config.toml
dataset = "microscope photos of single blood and bone marrow cells"
train_examples = 97085
crop_scale_min = 0.7
norm = "rmsnorm"
hidden_act = "gelu"
parallel_block = false
loss = "cross_entropy"
muon_scale = "match_rms_adamw"
nesterov = true
orthogonalizer = "polar_express"
Rows from block 5, named by matrix and row number. Rows with one number belong to one neuron. Each number is 128 + 24 x the weight over its row's rms, rounded and kept within 0 to 255. All counts start at 0. After the name is the row's rms in percent of the matrix's.
# fc1: MLP up (model.blocks.5.mlp.fc1.weight, 256x128), inputs 0-127
# fc2: MLP down (model.blocks.5.mlp.fc2.weight, 128x256, transposed), outputs 0-127
fc1.5 097 [144 116 129 166 114 177 129 136 161 166 110 105 124  79 112 126 182 102 108 107 121 146 159 108 151 174 118 150 140 120 100 149 119 146  70 124 146 134 129 102 101  84 125 128 139 168 124 146 167 152 164 154 119 177  95 128 109  93 149 102 119 136 147 151 116 137 160 129 138 107 155 128 112 114 151 103 127 144 141 122 154 139 136 129 178 109 143 130 123 141 148 159 144 100 141  95 155 114 117 121 173 143 146 111  72 123 108  68 139 124  86 118 131 122 132 133 136 113 114 140 127 142 112 144 154 149  71 136]
fc1.6 067 [157 105 156 104 169 113 109 155 123 125 129 169 162 148 107 156 125 158 165 105 124 127  96 103 142 123 139 106 136 120  84  99 118 132 102 127  93 135 116 149 127 191 105 143 100 115 123 133 108 143 163 139 110 133 145 130 140 161 136 100 104 154 152 123 141 133 129 180 146 116  98 144 159 135 139 135 109 102  74 130 127 133 111 174 164 137 142 119 108 133 140 151 155 152 148 110 122 108 131 106 143 140 124 108 107 159 124 199  83 142  88  83 163 167 140 108 135  93 136 145 108 152 167 112 122  97 131 105]
fc1.7 082 [174 148 129 148 138 119 107 128 132 152 140 135 139 133 136 106  90 116 133 105 149 118 138 157 116 116 123 144  91  98 110  90 115 107 108 147  93  96 149 141 137 182 158 140 147 101 152 146 117 176 136 130 203 174 157 134 132 168 114  90 134 162 137 162 145  98 111 147 110 109  90  95 134  93 110 132 119  82 117 136 106 146 122 139 149 141 145 120 132 142 144 109 124 139 119 110 117 112 151 123 133 127 144 169 139 156 131 150  93 115 113  81 142 118 192 108 116 155 107 106 126  92 107 173 144  82 117 123]
fc1.8 113 [103 152 114 147 105 118 134 141 117  96 118 117 100  84 151 130 126  76 145  95 157 118 132  82 130 165 148 161 137 143 118  94 136 105 123 129 108 126 126  96 130 144 140  44 117 165 131 114 165 136 126 136 172 147  93 164 114 152 128 158 139 139 141 117 140 115 186 135 151 118 118 141 146 152 102  93 155  94 107 115 129 149 158 176 119 144 134 126 124 145  98 149 100  94 140 117 148 112 148 109 102 146 130 135  88 113 135 103 125  97 116 165 110 123 147 148 165 172 114  95 105 100 117  99 109 103 159 131]
fc1.9 125 [ 94 135 120 100 144 166 116 151  88 127 127 116 116 180 110 148 148  52 167 134 130 132 107 108 121  76  89  98 134 129 116 122 113 115 151 122 142 118 140 147 156 141 116 114 137 166 156 129  97 146 123 157 129 132 128 153  86 111 131  98 132 122 123 149 126 124 134 141 150  81 108  94  94 130 153 104 120 164 152 164 165 139 113 124 120 131 119 142 149 157 124 150 123 128 109 111 118  85 124 107 146 151 145 138 125 122 155 116 162  61 104  97 156 137 143  75 136 135  94 133 153 122  90 168 130 178 147 140]
fc1.10 097 [170 117 121 115 154 135 128 135  95  82  83 131 106 103 107 125 121 106 112 126  91 133 142 127  82 111 131 119  94 103 103 156 103  69 104 114  96 121 161 120 148 147 123 176 116 114 120 177 115 145 120 143 115 136  92 136 120 126 115 153 126 101  94 128 134 156 124 145  89 105 100 148 105 156 176 128 100 104 127 140 138 132 167 115 130 137 115 108 160 170 180 110 106 108 145 125 145 130 130 141 145 110 164 162 110 124 127 132 109 110 110 145 115 119 145 224  97 162 121  97 130 126 141 140 118 108 131 132]
fc1.11 082 [ 89 148 143 166 121 162 139 178 141 143 125 108 146 165 130 179 113 101 152 142 131 128  78 143 182 130 126 127 133 150 120 113 148 131 173 136 155  99  81 110  93 140 106 117 132 107 184  90 150 128 169 171 139 124 109 142 118 165 119 125  97 104 133  99 119 174 145 146 168 146 101 108  87 141  94 107 135 111 147 147 109 148 133 142 137 109 124 150 149 125 161 119 110 111 103 107 127 126 129 152 125 150 146 141 184 124 156 129 145 151 100 137 164  90 125 155 160  93 108 131 118 114 123  98 142 131 144 109]
fc1.12 111 [104 137 118  99 142  77 113 125 121 108 171  92 151 110 210 118 131 122 150 113 141 164 115 151  86  91 175 138 125 120 132 136 103 105 119 143 118 115 142 134 122 114  76 155 126  85 144 135  91 151 144 179 138 116 149 165 127 166  98 124 125 109 141 113  96 136 127 155 120  98 109 104 136 154 127 141 105 158 143 170 128  95 129 142 135 135 125 147  97 114  84 161 117 100  98 146 172  89 130 100 133 106 114 128 147 157 149 144 110 136 126 160 169 150 126 101 122 121 171 136 131 145 128 117 125 114 147  91]
fc1.13 107 [108 147 122 134 137 137  56 150 142 109 136 154 150 139 109 125 110 130 149 117 111 146 126 122 103 126  98 158 151 134  84 112 159 111  99 140 148 130 123 144 153 110 104 159 114 111 125 150 100 141 138 113  94 126 135 146 149 143  91 118 139 110  89 105 124 110 165 123 128 112  86 129 146 151 134 120 146 160 163 118  89 126 129 137 148 140 155 119 112 104 130 155 153 120 131  94 162 109 192 142 185 148 136 185 163 145 130 224 115 155 138 143 110 176 143 105 129 102 105 138 121 142 139 128 126 145 116 132]
fc1.14 129 [126 164 138  92 118 128 132 138 122  99 131 135  44 141 151 131 154 118  92 145 129 121 134 126 105 132 138 145 116 131 148 128 131  98 134 165 141 142  96 165 144 157  98 163 130 150 164 136 132 189 152 118  74 131 130 131 105 137 108 123 143 140 113 145 160 143 159 127 134 123 125 130  83  97 129 122  89 112 134 128 193 120 117 125 159 153 100  97 130 152 112  99  78 124 146 108 204 134 139 124 132 169 130 113 130 136 156 107 127  97 134 114  87 122 144 117 129 150 128 127 150 176 121 139 107 119  83 140]
fc1.15 112 [144 130 120  99  90 175 122 109 136 156 129 173 135 128 137  86 172 102 132 139 158 161 150 143 114 107 161 119 103 132 163 165 109 134 152 129 150 133 114 129 139 111  99 137 122 118 152 147  99 127 108 138 147 138 100 123 110 142 133 173 154 100 155 159 115 136 129 124 153 113 114 129  94 135 132 114  93 145  78 101 158 107 113 147 143 143 115 168 129 137  76 121 153 104  70 158 135 172 199  93 138 124 123  76 168 131 135 120 134 139 121 113 110 165 142 108 116 117 168 150  92 123 125 138 104 120 111 157]
fc1.16 093 [152 112  99 102 132 106 107 105 141 128  99 152 170 153 150 172 121  88 131 142 126 141 152 136  84  89 118 119 129 106 112 106 161 109  89 127 148 119  81 156 148 140 121  77 153 119 124 117 127 144  94  66  88 110 157 150  98  74 121 113 132 113 147 133 121 162 162 151 125 117 105 148 107 137 114  88 127 113 100 138 129 111 115 116 133 117 107 136 119 116 110  90 107 114 143 133 131 125 140 116 143  84 148 140 129  93 129 181 158 144 108  95  90 129  85 114 130 115 151 172 145 126 114 123  67 122 136 153]
fc1.18 113 [128  96 122  99  93  83  95 164 145 123 129 106 117 120 102 108 109  99 141 109 143 107 122 148 126 161 149  79 122 126 158 110 153 111 138 153 165 119 115  79 109 158 115  92 135 124 147 128 116 142 119 171 167 156 137 126 155 111 121 131 118 145 108 137 161 114 123  99 136 118 133 148 136 122 114 112  83 108  81  98 154 140 162 109 128 147 109  99 165 129  96 135 166 138 123 154 118 145 126 137 100 100 151  78 110 113  67 124 104 158 143 107  92  83  99 153 136 178 117 119  90 160  97 135 107 114 138 119]
fc1.19 141 [129 132 115 156 141 154 148 128 171 103 110 139 113 111 132 114 122 121 107 120 101 148 140 156 133 156 132 148 154  91 142  96 117 142 118 118  98 169 126 111 102 166 107 101  97 145  78 121 138 142  99 127 113 111 148 155 113 148 143 128 135 139 142 148 166 104 212 136 118 122 103 154 183 106  95 142 139 148 128 158  81 122 158 132 131 165 131 165  95 126 102 118 149 114 119 139 129 104 122 160 128 130 154  98 122 110 118 134 143 132 115 163 119 142 113 171 157 139 181 121 104 155 171  88  99 180 143 135]
fc1.20 087 [162 108 122 153 141 131 114 146 161 150 165 160 125 142 127 164 128 128  87  97 143 154 127  92 155  93 112 106  99 148  78 123 165 104 144 131 124 103 122 137 132 191 130  90 137 115 114  73 119 152 145 116 119 120 120 104 104 125 135 122 152 139 108 133 136 161 149 128 122  90 129 125 184 132 127  84 146 132 121  81 136 147 118 117 145 158 158 134 146 130 137 141  95 124 114  77 141 132 169 104 151 139 121 119 120 147  78 145 121 137 101 155 147 142 164 191 166 164 127 134  93 146 106  90 122 138 136 111]
fc1.21 040 [111 102 133  76 129  90 113 130 160 107  95  87 155 135 158 147  96 129 151 162 146 169 162 156 150 155  94 135 164 153 142 149 161 136 148 105 133  70 124 127 140 122 125 136 151 169 120 111 111 179 146 154 120 152 136 146 116 139 106 116 130 129 133 130 148 154 163 121  92 122 150 118 116 157 131 154 151  96 107 144 159 146 132 122 136 169 105 116 107 138 113 117 156 108  99  95 132 108 159 111 172 137 166 116 126 175 127 139 151 119  92 132 183 139 123 158 100 143  98  90 168 103 134 128 109 100 131 134]
fc1.23 049 [127 136 137 126 168 175 128 148 114 143 107  80 143 119  84 121 111 137 110 154 130 105 121 119 118 101 107 134 124 163  53 118 139 136 104 103 150 164 124 117 140 104 116 129 119 155 170 141 132 137 110 146 151 103 163 132 147  99  90 133  92  98 126 206 109 138 152 136 180 135 187 128 154  98 103 135 140 124 107 126  98 173 131 108 100 146 122 120 134 141 145 107 142 138 130 135 126 149 121 110 145 128 108 133 101  96 109 123 140 107 106 146  92 118 119 143 136 120 109 107 119 101 116 111 105  46 120 108]
fc1.24 059 [125 150  91 120 145 154 153 143 187 109 125 159 129 109 124 124 180 131 134 110 149 126 120  91 150 139 134 134 122 160 172 128 122 116 169 100 141 100 122 137 116 157 111 132 140 115 185 112 109 150 172 128 168 161 105 130  93 150 100 140 130 133 127 139 150 139 140 114 117 127 124 103  85 141  98 156 119 139 119 135 170 157  93 118 127 140  83 112  97 126 127  97 109 120 121 157 133  80 182 108 148 128 120 171 143 115 188 112 122 111 129 182 123 118 179 121 118 133 155 145 111 112 154  79 117 129 131 127]
fc1.25 078 [130 121  96 156 102 112 163 139 158  89 142 161 107 139  97  89 128 125 105 119 120 141 178 137 141 112 149 133 126 130 127 117 124 139 126 118 144  94 140  92 105  93 112 121 133 200 175 183 146 154 104 122  75 114  97 154 133 148  89 164 113 170 115  96 156 115 108 119 107 118 126 123 138 191 111 112 139 168  84 168 150 125 139 103 148 121 117 138 131 127 137 163 101 113  98 158 180 148 110 125 113 126  94 108 115 137 141  99 133 106 108 139 105 128 114 136 110 157 144 138 126  96 111 139 118 125 138  99]
fc1.26 125 [127 136 110 174 127 163 148  95 159 122 140 150 140 170 127 159 132 135 125 171 103 116 118 149 126 127  32 154 122 128 151 175 160 148 137 115 125 134 127 100 100 156 141 172 160 104 137 118 148 129 192 157  96 164 156 163  70 106 149 120 142 135 137 136 129 128 103 122 101 119 153  95 102 104 111  86 160 128 151 136  99 115 125 117 139 110 132 150 135 140 117 150 129  86 116  84 142 135 115  77 102 105 116 136 135 114 139 109 124 124 106 104 103 151 130 119 115 148 131 142 110 115 136 140 116 167 121 113]
fc1.27 183 [129 151 156 102 154 105 118 129 133  96 138  98 158 119 135 144 144 108  80 102 143 144 137 134 158 139 122 125  97 152 138  90 108 120 145 121 144 105 123 171 136 121 128  86 152 151 147 120 165 180 108 149 113 143 133 113  69 157 118 102 167 126  80 134 117 144 116  86 124 108 136 118 123 122 152 115 136 113 117 156 147 167 105  82 111 172 129 143 137 133 157 145 139 153 118 168  57 140 130 167 170 125 155 100 133 155 156 139 148 106 119 139 138 137 105 110 109 170 103 147 161 141 101 159 102 140 118 161]
fc1.28 115 [125 167 135 108  95 137 117 132 135  90 100 127 132 159 161 155 106 134 144 119 164 129 163 141 116  65 123 154 143 106 159  92 118 106 136 139 143 156 110 141 122 125 148 148 142  89 152 129 146 170 118 149 140 132 152 114 167 150 113  70 151 107 104 155 133 105 150 123 121 124 163  89 117 161 109  61 127  90 125 169 131 155 167 137 103  89 150 110 116 146 135 125 137 140 105 112 120 127 111 120 148 146 149 138 160 163 117 106 122  89 119  85 103 155 167 112  84 154 153 135 117 156 115 112 141 125  93 142]
fc1.29 042 [148 136 171 173 163  95  98 155 121 111 107 105 145 127 182 185 119 109 123 135 145 100 136 118 158 156 136 102 116 120  74 120 125 105 121 125  90 171 109 109 140 150 137 115 136 133 128 169 132 166 164  82 118 124 142 118 145 103 116 145 128 109 129  99 107 140 161 125 109  92 130 115 113 122 138 111 145 122 136 145 135 144 102 133 118 158 114 100 160 142 166 178 147 160 137  91 148 168 157 138 130 137  88 117 116 181 131 124  95  89  86 143 136 129 173 130 107 148  91 162 125 133 125 131 106 159 125 131]
fc1.30 099 [114 117 164 107 113 164 153 118 130 111 105  91 162 135 147 154 120 111 135 140 129 152 100 139 124  90 113 154 110 124 156 110 121 141 107 130 165 131 113 156 125 149 122  90 149 143 133 189 149 139 121 169  99 112 168 132 102 112  59 121 170 109 152 134 125 148  94 137 184 112 137  91  86 121 157 107 125 156 141 132 157 119 154 133 168 146 131 167 155 162 158 184 161 142 106 105 128 144 136 136 131  96 103 145 141 122 144  98 151 100 118 160 157 110 126 105 133 119  85 107 157 136 120 111 104 123 119 142]
fc1.31 083 [162  58 105 158 164 124 150 140 122 104  74 134 140 111 116 159 119 152 118 141 134 154  86  94 123 157 152 104 172  77 126 130 151 111 112 173 112  95 114 131 166 130 148 129 127 148 125 142 125 149 143 140 160 169 144 165 125 107 120 136 104 112 136 144 127  67 128 142 138 124 157 136 116 122 110 119 151 158 107 111 165 145 134 118 119 158 179 115 159 122 107 141 159 142 132 130 157 108 101 159  74 176 149 138 158 131 120 134 126 149 110 146  67 116 133 139 110 142 138 121 107 108 133 126 116 147 113 160]
fc1.32 101 [135 169  91 121 167 125  76  96 138 189 127 148 148 110 136 125 114 130 160 149 167 134 164 117  98 193 113  95 162 135 108 112 116 133 134 146 140  91 109 124 119 138 116 152 137 147 119 201 132 153 129 105 133 137 158 145 105 146  90 158 127 146 132 167  86 120 109 156 110  85 105 134 141 121 131 128 123 103 145  72 112 137 154 134  86 130 124 131 130 137 120  95 151 154 122 125 160 136 113 113 129 133 132 115 148 121 182 110 131 113 103  93 150 123 117 108 127 117 132 122 160 120  86 123  91 118 120  82]
fc1.33 129 [118 112 114 109 105 111 149 179 104  82 141 133 155  91 121 105 116 109 183 118 138 128 122 138 137 124 136 149 132 135 168 127 113 113  72 147 103 107  81 133 150 103 122 175 116 138 122  76 128 165 180 153 127 169 177 113 102 136  94 128 151 148 136 104 152 146 114 156 135  66  90 139  88 120 127 118  92 151 103 108 104 162  94 140 122 125 128 152 140 129 133 130 147 121 137 120 123 120 119 105 122 135 125 110  89  96 116 134 133 146 125 132 157 148 113 126 157 169 111 122 114 149 166 135 130 160 184 115]
fc2.5 101 [ 92 145 107 153 130 129 100 157  86 139 129 156  92 132 151 120 131 165 134  94 118 111 136 190 115  92 159 120 145 127 149 108  96 124 163 132 148  95  86 158 121 109 158  91  88 138 148 138 101 130  96 152 124 148 119 133 138 121  90 126 125 126 104 119 128  89 163 138 135 152 116 143 113 141  74 115 152  77 114 126  79 145  98 128 108 125 162 118 167 137 107 110 138 129 134 165 145 162  94 144  73 121 133 103 161 150 121 132 131 125 160 112  96 101 149 114  84 110 155 160 141 124 110 158 116 132 151 131]
fc2.6 077 [ 81 134 206 118 121 130 135 118 138 130 120 119 123 123  84 125 122 114 115 121 132 114 167 148 128 167 153 123 117  87 100  97 107 108 104 122 131 145  71 152 160 112 112 119 151 119 123 136  97 113  92 112 127 109 163 112 148 120 162 167 130 152 198 124 133  91 109 131 107 133 133 171  95 181 118  76 144  98 125 115 147 124 127 124 136 105 133 149 142 138  97 141 137 106 106 165 114 160 125 133 102 146 106 130  98  77 122 170 163 123 155 145 127 127 148 137 147 115 134 104 119 139 104 154 166 127 124 160]
fc2.7 104 [ 78 114 128 141 101 138 161 130 130 126 116 104  81 140  77  78 131 119 118 125 148 132 157 151 121 173 123 145 149 128 170  98  97 104 156 129 166  97 135 140 135 159 106 151 123 155 170 113  87  97 115 137 136 110 159 134 158 135 156 129 165 107  95 117 111 137 111 141 100 101 151 160  80 142 121 103 112 136  83 168 111 164 128 134 138 101 119 111 132  94 117 109 151 149  88 155 137  92  93  87 128 106 121 130 144 126 103 157 149 142 154 121 170 123 133 122 117 132 143  66 114 106 102 126 134 120 110 122]
fc2.8 113 [140 104 121 134 109 152 154 108 141 128 147  95 113 130 169  66 141 157 128  92 122 126 132 134 133  83 100 156 136 131 123  80 112 155  78 121 132 123 127 139 124 158 139 116 141 126 123  85 154 102 118 157 156 119 153 154 130 156 101  90 178 102 138 119 116 153 134 122 124  57 129 108 118 138 147 180 121 119 135 125 185 140 139  97 110 114 172 123 155 132 135 133 128 137 154  86 157 140 197 122 149 112 150 151 162  86 142 108 128 156  99  92 132 118 113 118 159 120 141 144 141 127 126 154 138 145 137 141]
fc2.9 123 [117 129 115 169 149 160 118 134 118 122 127 125 109 128 134 116 128 155 162 108  99 127 151 124 162 130  95 122 126 114 162 143 135 140 123 133 149 154 111 153 161 156 105  99 112 133 130 149 181 131 137 138 114  95 180 130  85  91 133 115 141 144 143  92 168 139 142 136 124 195  98 149  95 145 134 188 106 115 113  90 102 130 173 160 147 160 123 139  84 101 100 134 135 140  92 145 144 168  89 126 155 153  91 148  95 134 114 111 136 154 158 117 146 138 140 157 121 178  99 143 129 127 128 153 162 131 149 151]
fc2.10 110 [136 137 112 162  82 129 148 188 121 139 145 115 116 101 122 143  75 142 148 143 130 169  98 107 155  90 122 129 122 157 146 140 151  78 152 150 118 138 143 110 145 130  71 126 103 116 172 110 107 195 123  62 142 111 151 105 139 106  74 104 138 143 143 117 149 130 127 124 144 145 121 112 155  93 117 104 106 133 119 105 106 152 141 123 115 134 148 155 146 157 105 106 131 134 130 120 105 115 103 116 127 122 122 142 131 103 156 175 140 113  99 128 141 182 123 175 131 152 148 101 162 124 115 128 164 111 139 109]
fc2.11 081 [125 151 125 138 121 101 134  95 105 135 174 113  78 114 124 119 107 114 140 149 137 111 122 136 127 138 113 132 148  94 149 147 116 116 173 105 104 119 143  97 132 123  94 163 139 107 153 150 212 159 122 160 141 153 131 130 144 101 120 105 136 153 155 133 135  90 114 168 109 138 111 143 173 126 144 122  79  85 110 144  98 141 111 132 150 143 156 106  94 164 103 106  95 172 105 141 126 135 128 141 105 139 150 128 124  82 115 128 101 167 142 127  91 128 136 119  63 139 160 118 161 154 149 128 134 131 171 131]
fc2.12 103 [146 121 190 129 103 101 134 113 100 121 124 144 116 159 121 169 107 134 105 157 169 114 128  84 167 103 133  81 147 132 160 156  97 152 127 149  98 141 150 133 122 138 117 134 124 132 126 109 104  87 100 127 112 121 112 177 111 119 153  92 139  97  86 123 100 153 117 126  98 125 129 162  87 164 108 113 129 160 167 139  89 117 147 137  67 132 145 101 174 108 145 100  95 136 166 121 122 160 140 148 115 161 112 114 160 106 153 139 121 119 135 101 176 135 127 108 107 147 106 105 129 102 111 106 146 145 143 126]
fc2.13 105 [149 116 182  95 126 107 166 123 144 159 141 130 131 119 141  93 106 113 149 158 149  97 108 167 165 102 156 118 110 124 118 133 116 153 116  99 122 122 144 115 114 110 156  84 125 150 120 144  98  65 128 174 139 135 143 157 103 109 134 102 125 140 178  94 136 139 116  75 137 130 150 119  72 148 135 127 143 137 143 160 129 110 108 105 162 124 166 115 144 115 148 116 126 113 123 130 158 155 102  94 135 121 154 132  83 110 134 138  85 120 132 194 121 101 150  99  79 125 131 121 125  93 144  95 108 132 134 153]
fc2.14 122 [120 105  98 170 113 141 142 123 101 129 113  93 117 167  98 129  77 137 175 145 119 135 127  96 120 122 157 119 115 155 124 153 151 143 109 135  87 124 127 147 106 141 126 123 171 107 153 121 137 108  99 104 122 134  98 140 112  92  97 116 101 111 106  57 113 119 124 133 184  86 132 141 156 107 112 134  97 140 115 143 135 145  98 134 173 102 147 139 127 159  93 179 142 137 142 111  98 143 143 145  98 107 118 149 123 121 120 122  87 127 102 140 191 119 104 149 141 143 155 131 122  93 153 168 121  82 141 106]
fc2.15 103 [131 119 152 130  94 143 146  99 133 120 118 128 140 158 110 178 122 138 118 132 149 104 127  76 112 149  75 129 134 100 132 107 110 126 124 135 134 110 100 119 123 106 110 126 123 125 133 116 129 139 174 119 130 131 121 188 154 113  79 139 162 123  66  86 153 142 139 110  71 129 131 119 149 130 104 119 169 132 188  99 137 135  93  88 135  88 140 125 132 115  62 113 118  92 141 115 125 108 146  90 132 160 107 128 117 152 116 123 137 110 128 127 155  84  64 145 118 152 132 145 148 160 138 138 153 107 120 135]
fc2.16 100 [126 160 132 152 128 116 154 110 167 164  90 123  48 127 127 107 151 138 132 125 130 135  99 118 145 127 116 135 134 132 161 179  77 115 132 113 152  92 179 111 134 138 136 136 138 112 122 151 139 117 143 145 161 131 115 145 156 139  94 130 114 161 158 145 151 108 118 127 143 121 134 103 144 146 121 115 120 112 113 105 165 112 116 121 132 138  95 142 152 127 109 114 147 117 101 136 146 125 114 125  93 185 125 130 153 120 121  83  91  97 155 154 136  81 112  48  82 125 116 121 126 170 176  93 132 130 140 109]
fc2.18 110 [125 152  81 102 110 147 150  93 135 113 188 108 130 176 146 117 131  97  86 139 103 123 136 161 139 121 107 107 135 166 142 139 174 115 120 108 148 132 107  83 119 126  86 162 139 108 124  70 112 126 110 127 152 100 108 117 144 151 125 115 115 149 124 176 141 131 162 130 133 139 132  96  98 106 160 130 109 113 123 135 129  90 119 116 158 137 101 141  78 121 153 143  69 128 113 126 127 121  95 159 102  89 139 154 119 127 129 113 120  95  73 122 155 102 126 141 158 142  94 126 142 154  98 139  89 125 127  91]
fc2.19 118 [110 140 107 123  70 127 127 165 147 181 148 153 126 107 138 151 114 127 117 173 121 161 111 102 106  77 115 128 161 107 103 143 135 147 132 130 137  97 115 143 141 101 124  97 143 129 140 108 115 128 108 129  72  79 104 185 105 117 107 122 119 142 176 159 119 111 135 117 115 157 116 115 122 140 124 143 143  85 143  87 182 137 128  91 155 108 146 121 136 142 184 100  92 133 159  99 123 149 117 127 113 139 150 111 128 129 118 106 134 120 137  54 144  79 102 117 108 120 133 103 114 124 127 101 138 125 144 108]
fc2.20 091 [108 124 120 122 150 126 136 121 121  79 122 141 146 132 127 150 148 121 160 151 134 120 135 162 121 164 127 124 123 157 106 136 114 123 170 161 138 109 113 113  94  69  82 178 128 135 137 137  90  73 112 154 127 100  91 162 118 145  83 126 110 116 145 140 165  97 161 153 135 169 129 177 119 179 128 132 148 161  91 120 158 132 134 117 149 129  91 163 131 141  82 174 132 170 119 126 119 120  94 153 133 135 150 136 145 119 165 101 129 113 173 133 126 142 157 128 158 158 121  98 153 118 124 150 114 142 102 121]
fc2.21 042 [100 166 117 177 157 160 139 131 121 106 132 133 116 150 151 154 144 131 123 114 107 107 112 124 150 151 126  99 133 114  60 118 143  95  73 127 117 124 107 129  96 125 127 121 103  98  83  77 114  98 140 114 121 148  91 143 117 129  96 136 137 101 119 150 120 118 171 134 173 139 102 159 117 112 123 129  98 185 166 114 114 140 102 120 132 132 120 132 137 128 155  70 139 132 115 141 165 169 152 121 118 139 142  98 104 120 167 110 124 100 167 142 130 133 158 112 137 182 117 105 110 105 128 109 114 127  67 130]
fc2.23 060 [133 109 152  94 140 163 151 133 130 163 111 101 103 136 181 145 132 112 165 151  87 121 178  96 137 112 125  93 116 157 134 155 102 120 113 158 105 158 152  79  89 161 103 112 173 117 165 142 150 119  89 140 156 161 101 111 140 107 158 111 122 112 146 139 102 131 143 155 127  81 122 108 142 129 121 142 115 145 148 122 140 145 126 137 101 173 131 149  94  91 141 105 122 139 154 121 133 124 140 124  94 156 131 117 168  91 101 140 168 132 166 111 140 142 136 122  79 122  80 132 125  96 125 144 135  83 136 143]
fc2.24 063 [105 117 150 130 112 118 126 130  98 106 143 136 186 135  91 121 140 117  98 129 116 126 119  80 103 139 105  81 155 113 124 121 107  91 155 105 103 143 152 141 153 104  76 153 134 131 147 117 147 125  81 119  98 124 192 108 115 112 119 113 127 109 125 108 161 128 120 116 151 148 108 145 116 107 109 107 111 111 112 150 127  83 143 119 107 132 165 153 109 120  79  85 149 140 127 157 131 161 142 138  83 107 108 123  57 140  75 113 147 153 118 128 151 153 156 142  92 137 152 137 148  86 133 129 107 158 133 124]
fc2.25 086 [116 114 167 107 128 125 153 120 104 116 101 111 129 120 126 163 168  98 133 164 103 117 120 184 159 118 136 138  93 150 140 125 152 114 114 108 119 134 127  85  91 127 154 143 126 100 172 108 119 107 164 147 119 119 170  89 136  88 100 173 144 140 134 158 133 121 123 134  89 140 126 122 164 145 104 126 101  97 176  94 112  85 115 134 139 130 116 163 147 170 105 125 149 138 196 144  98 131 111 120 137 126 150 112 161 121 120 123 119 120 134 152 128 171 133 161 140 130 155 141 111 154 154 157 136 112 132  59]
fc2.26 119 [106 130 151 102 140 124 148 119 115 125 107 158  97 111 115 121 106 151 124 121 134 141 158 127 122 161 128 181 116 155 140 107 128 120 104 135 140 134 116 143 178 118 120 129 167 115 113 127 112  96 144 152 126 126 134 116 114 155 115 149 109  98 147 133 128 140 127 148 105 145  95 162 112 129 177 117 109  84 130 104 105 189 109 128 182 111  87 151 129 172 113 140  63 168  71 113 140 122 124 128 119  93 144 128 128  65 162  93 156 136 124 136 148 113 120 156 165 133 121 135 180 118 154 116  96 147  95 110]
fc2.27 131 [138 124 114 133 147 180 136 120 133 124 159 129 108 123 152 131 134 117  55 152 135 142 139 160 114 105 129 134 164 107 158  85 160 118 114 168 133  97 148 156 146 110 117 113 138 131 140 188 122  72 122 142  72 153 109 131 141 143 176 110 155 173 124 120 124 100 161 145 106 134  93 123 141 118 110 127 132 174 145 125 106 140  86 133 126  89  87 111 135 163 110  95 138 152 139 141 121 154 102 157 134 139 145 138 119 127 147 140 114 117 135 145 137 145  87 125 176 146 141 117 144 149 119 113 161 126 196 120]
fc2.28 148 [108 139 139 123 114  94 121 124 129 146 130 103 111  77  91 125  89 150 139 120 109  75 120 153 112 146 139 172 122 110 122 100  98 155 118 128  91  92 134 137 170 110 121 116 145 138 148 130 141 125 162 119 153 112 133 136 109 121 147 144 144 145 105 118  91 142 159 148 180  99 122 170  95 115 120 132  64 162 113 142 112 139 167 131 138 113 148 156 101 108 110 119 114 169 144 157 171  99 141 156 135 131 112 129 125 114 111 145 137 166  86 132 148 136 129 136 160 117 152  96 107 100 135 112  89 124  62 175]
fc2.29 051 [ 99 136 128 119 153 106 155 106  95 112 149 119 150  79 100 122 108 140 123 157 119 133 152 107 152 148 110 143 101 116  96 140 116 136 128 123 132  98 127 156 126 123  88 162 120  90 134 142 139  73 153 119 159 104 143 139  92 156 147  87 128 117 110 133 154 122 106 155 119 134 101 115 110 112 125  86 152 191 111 127 135 122 159 143 125 183 103 128 118  77  99 163 134 125  92 161  94 103 134 133  96 127 106 122 141  93 120  93 100 157 172 145 115 131 142 129 154 125 134 108  98 155 187 125 168 134 123 165]
fc2.30 105 [150 159 167 149  94 126 140 147 138 128 143 153 132 118  98 135 106 126 121  96 155  92 148 146 147 109 110  96 140 144 108 147  84 155 109 149 100 161 124  75 149 151  77 136 125  91  77  86 127 124 120 114 155 131 118 136 155 125 177 139  86 133 108 125 125 118 157 106 124 129 116 127 145 138 107 102  71 100 117 117 137 146 119 130 101 133 104  84  93  97  86 126 106 178 140 144 132 114  98 125 109 132 144 109 118 122  99 136 123  91 170 151  77 123 127 171 122 142 133 151 134 133 127 151 144 127 178 159]
fc2.31 102 [159 103 117 143 106  95 116 158  90 108 100 118 151 107 121 113 134 121 151 149 111 130 177 126  94 157 140 107  99 174 135 141 116 155 135 109 149  86 132 118 106 148 132 132  96  99 144 154 134 166 116  81  87 114 117  64 153 156  89 141 137 109  99 119  88 122 142 148 135 147 131 135  97 128  94 138 110  94  92 134 121 103 148 135 120 101 107 114 134 111 137 136 148 167  82 147 140 115 146 128 137 112 145 107 137  88 116  78 143 126 136 121 124 114  90 154 106 113 146 170 102 133 156 160 112 193 102 130]
fc2.32 117 [142 121 138 141 104 181 147 161 170 135 139  83 121 106 128 156 135 148 102 112 137 156 130 160 114 112 157 121 159  93  97 106 128 163 125 109 147 112  81 133 109 142 126 141 153  75 170 148 107 113 140 122 144  99 121 155 164  79 141  72 130 164 148 130 171 160 117 120 140 193 156 128 123 103 169 153 105 115 126 134 130 111 158 135 112 124 148 145  93 128  78 150 168 126 132  87 150 131 125 124 119 130 144 137 152 114 117 123 118 118 141 113 128 167 167 135 138 112 101 130 132 123 140 162 107 143 100 167]
fc2.33 122 [117 124 123 154 137 118  72 130 148 182 105 114 111 109 118 102 131 146 176 132 131 147 137 105 142 156 163 123 119 128 139 146 150 119 157 149 124 129  91 102 174 136 150 144 109 168 123 153  80 112 112 149 163 128 135 164 171 127 141  87 157 134  76 173 147 113 124 144 152 151 103 138 131 155 102 100 143 125 142 140  96 123 154 133 129 145  88  78 114 129 142  92 133 102 152 125 132 156 125 154 118 158 127 150 139 132 130 113 136 106 167 189  82 161 112 129 114 125  97 115  80 125 150 122 131 132  97 157]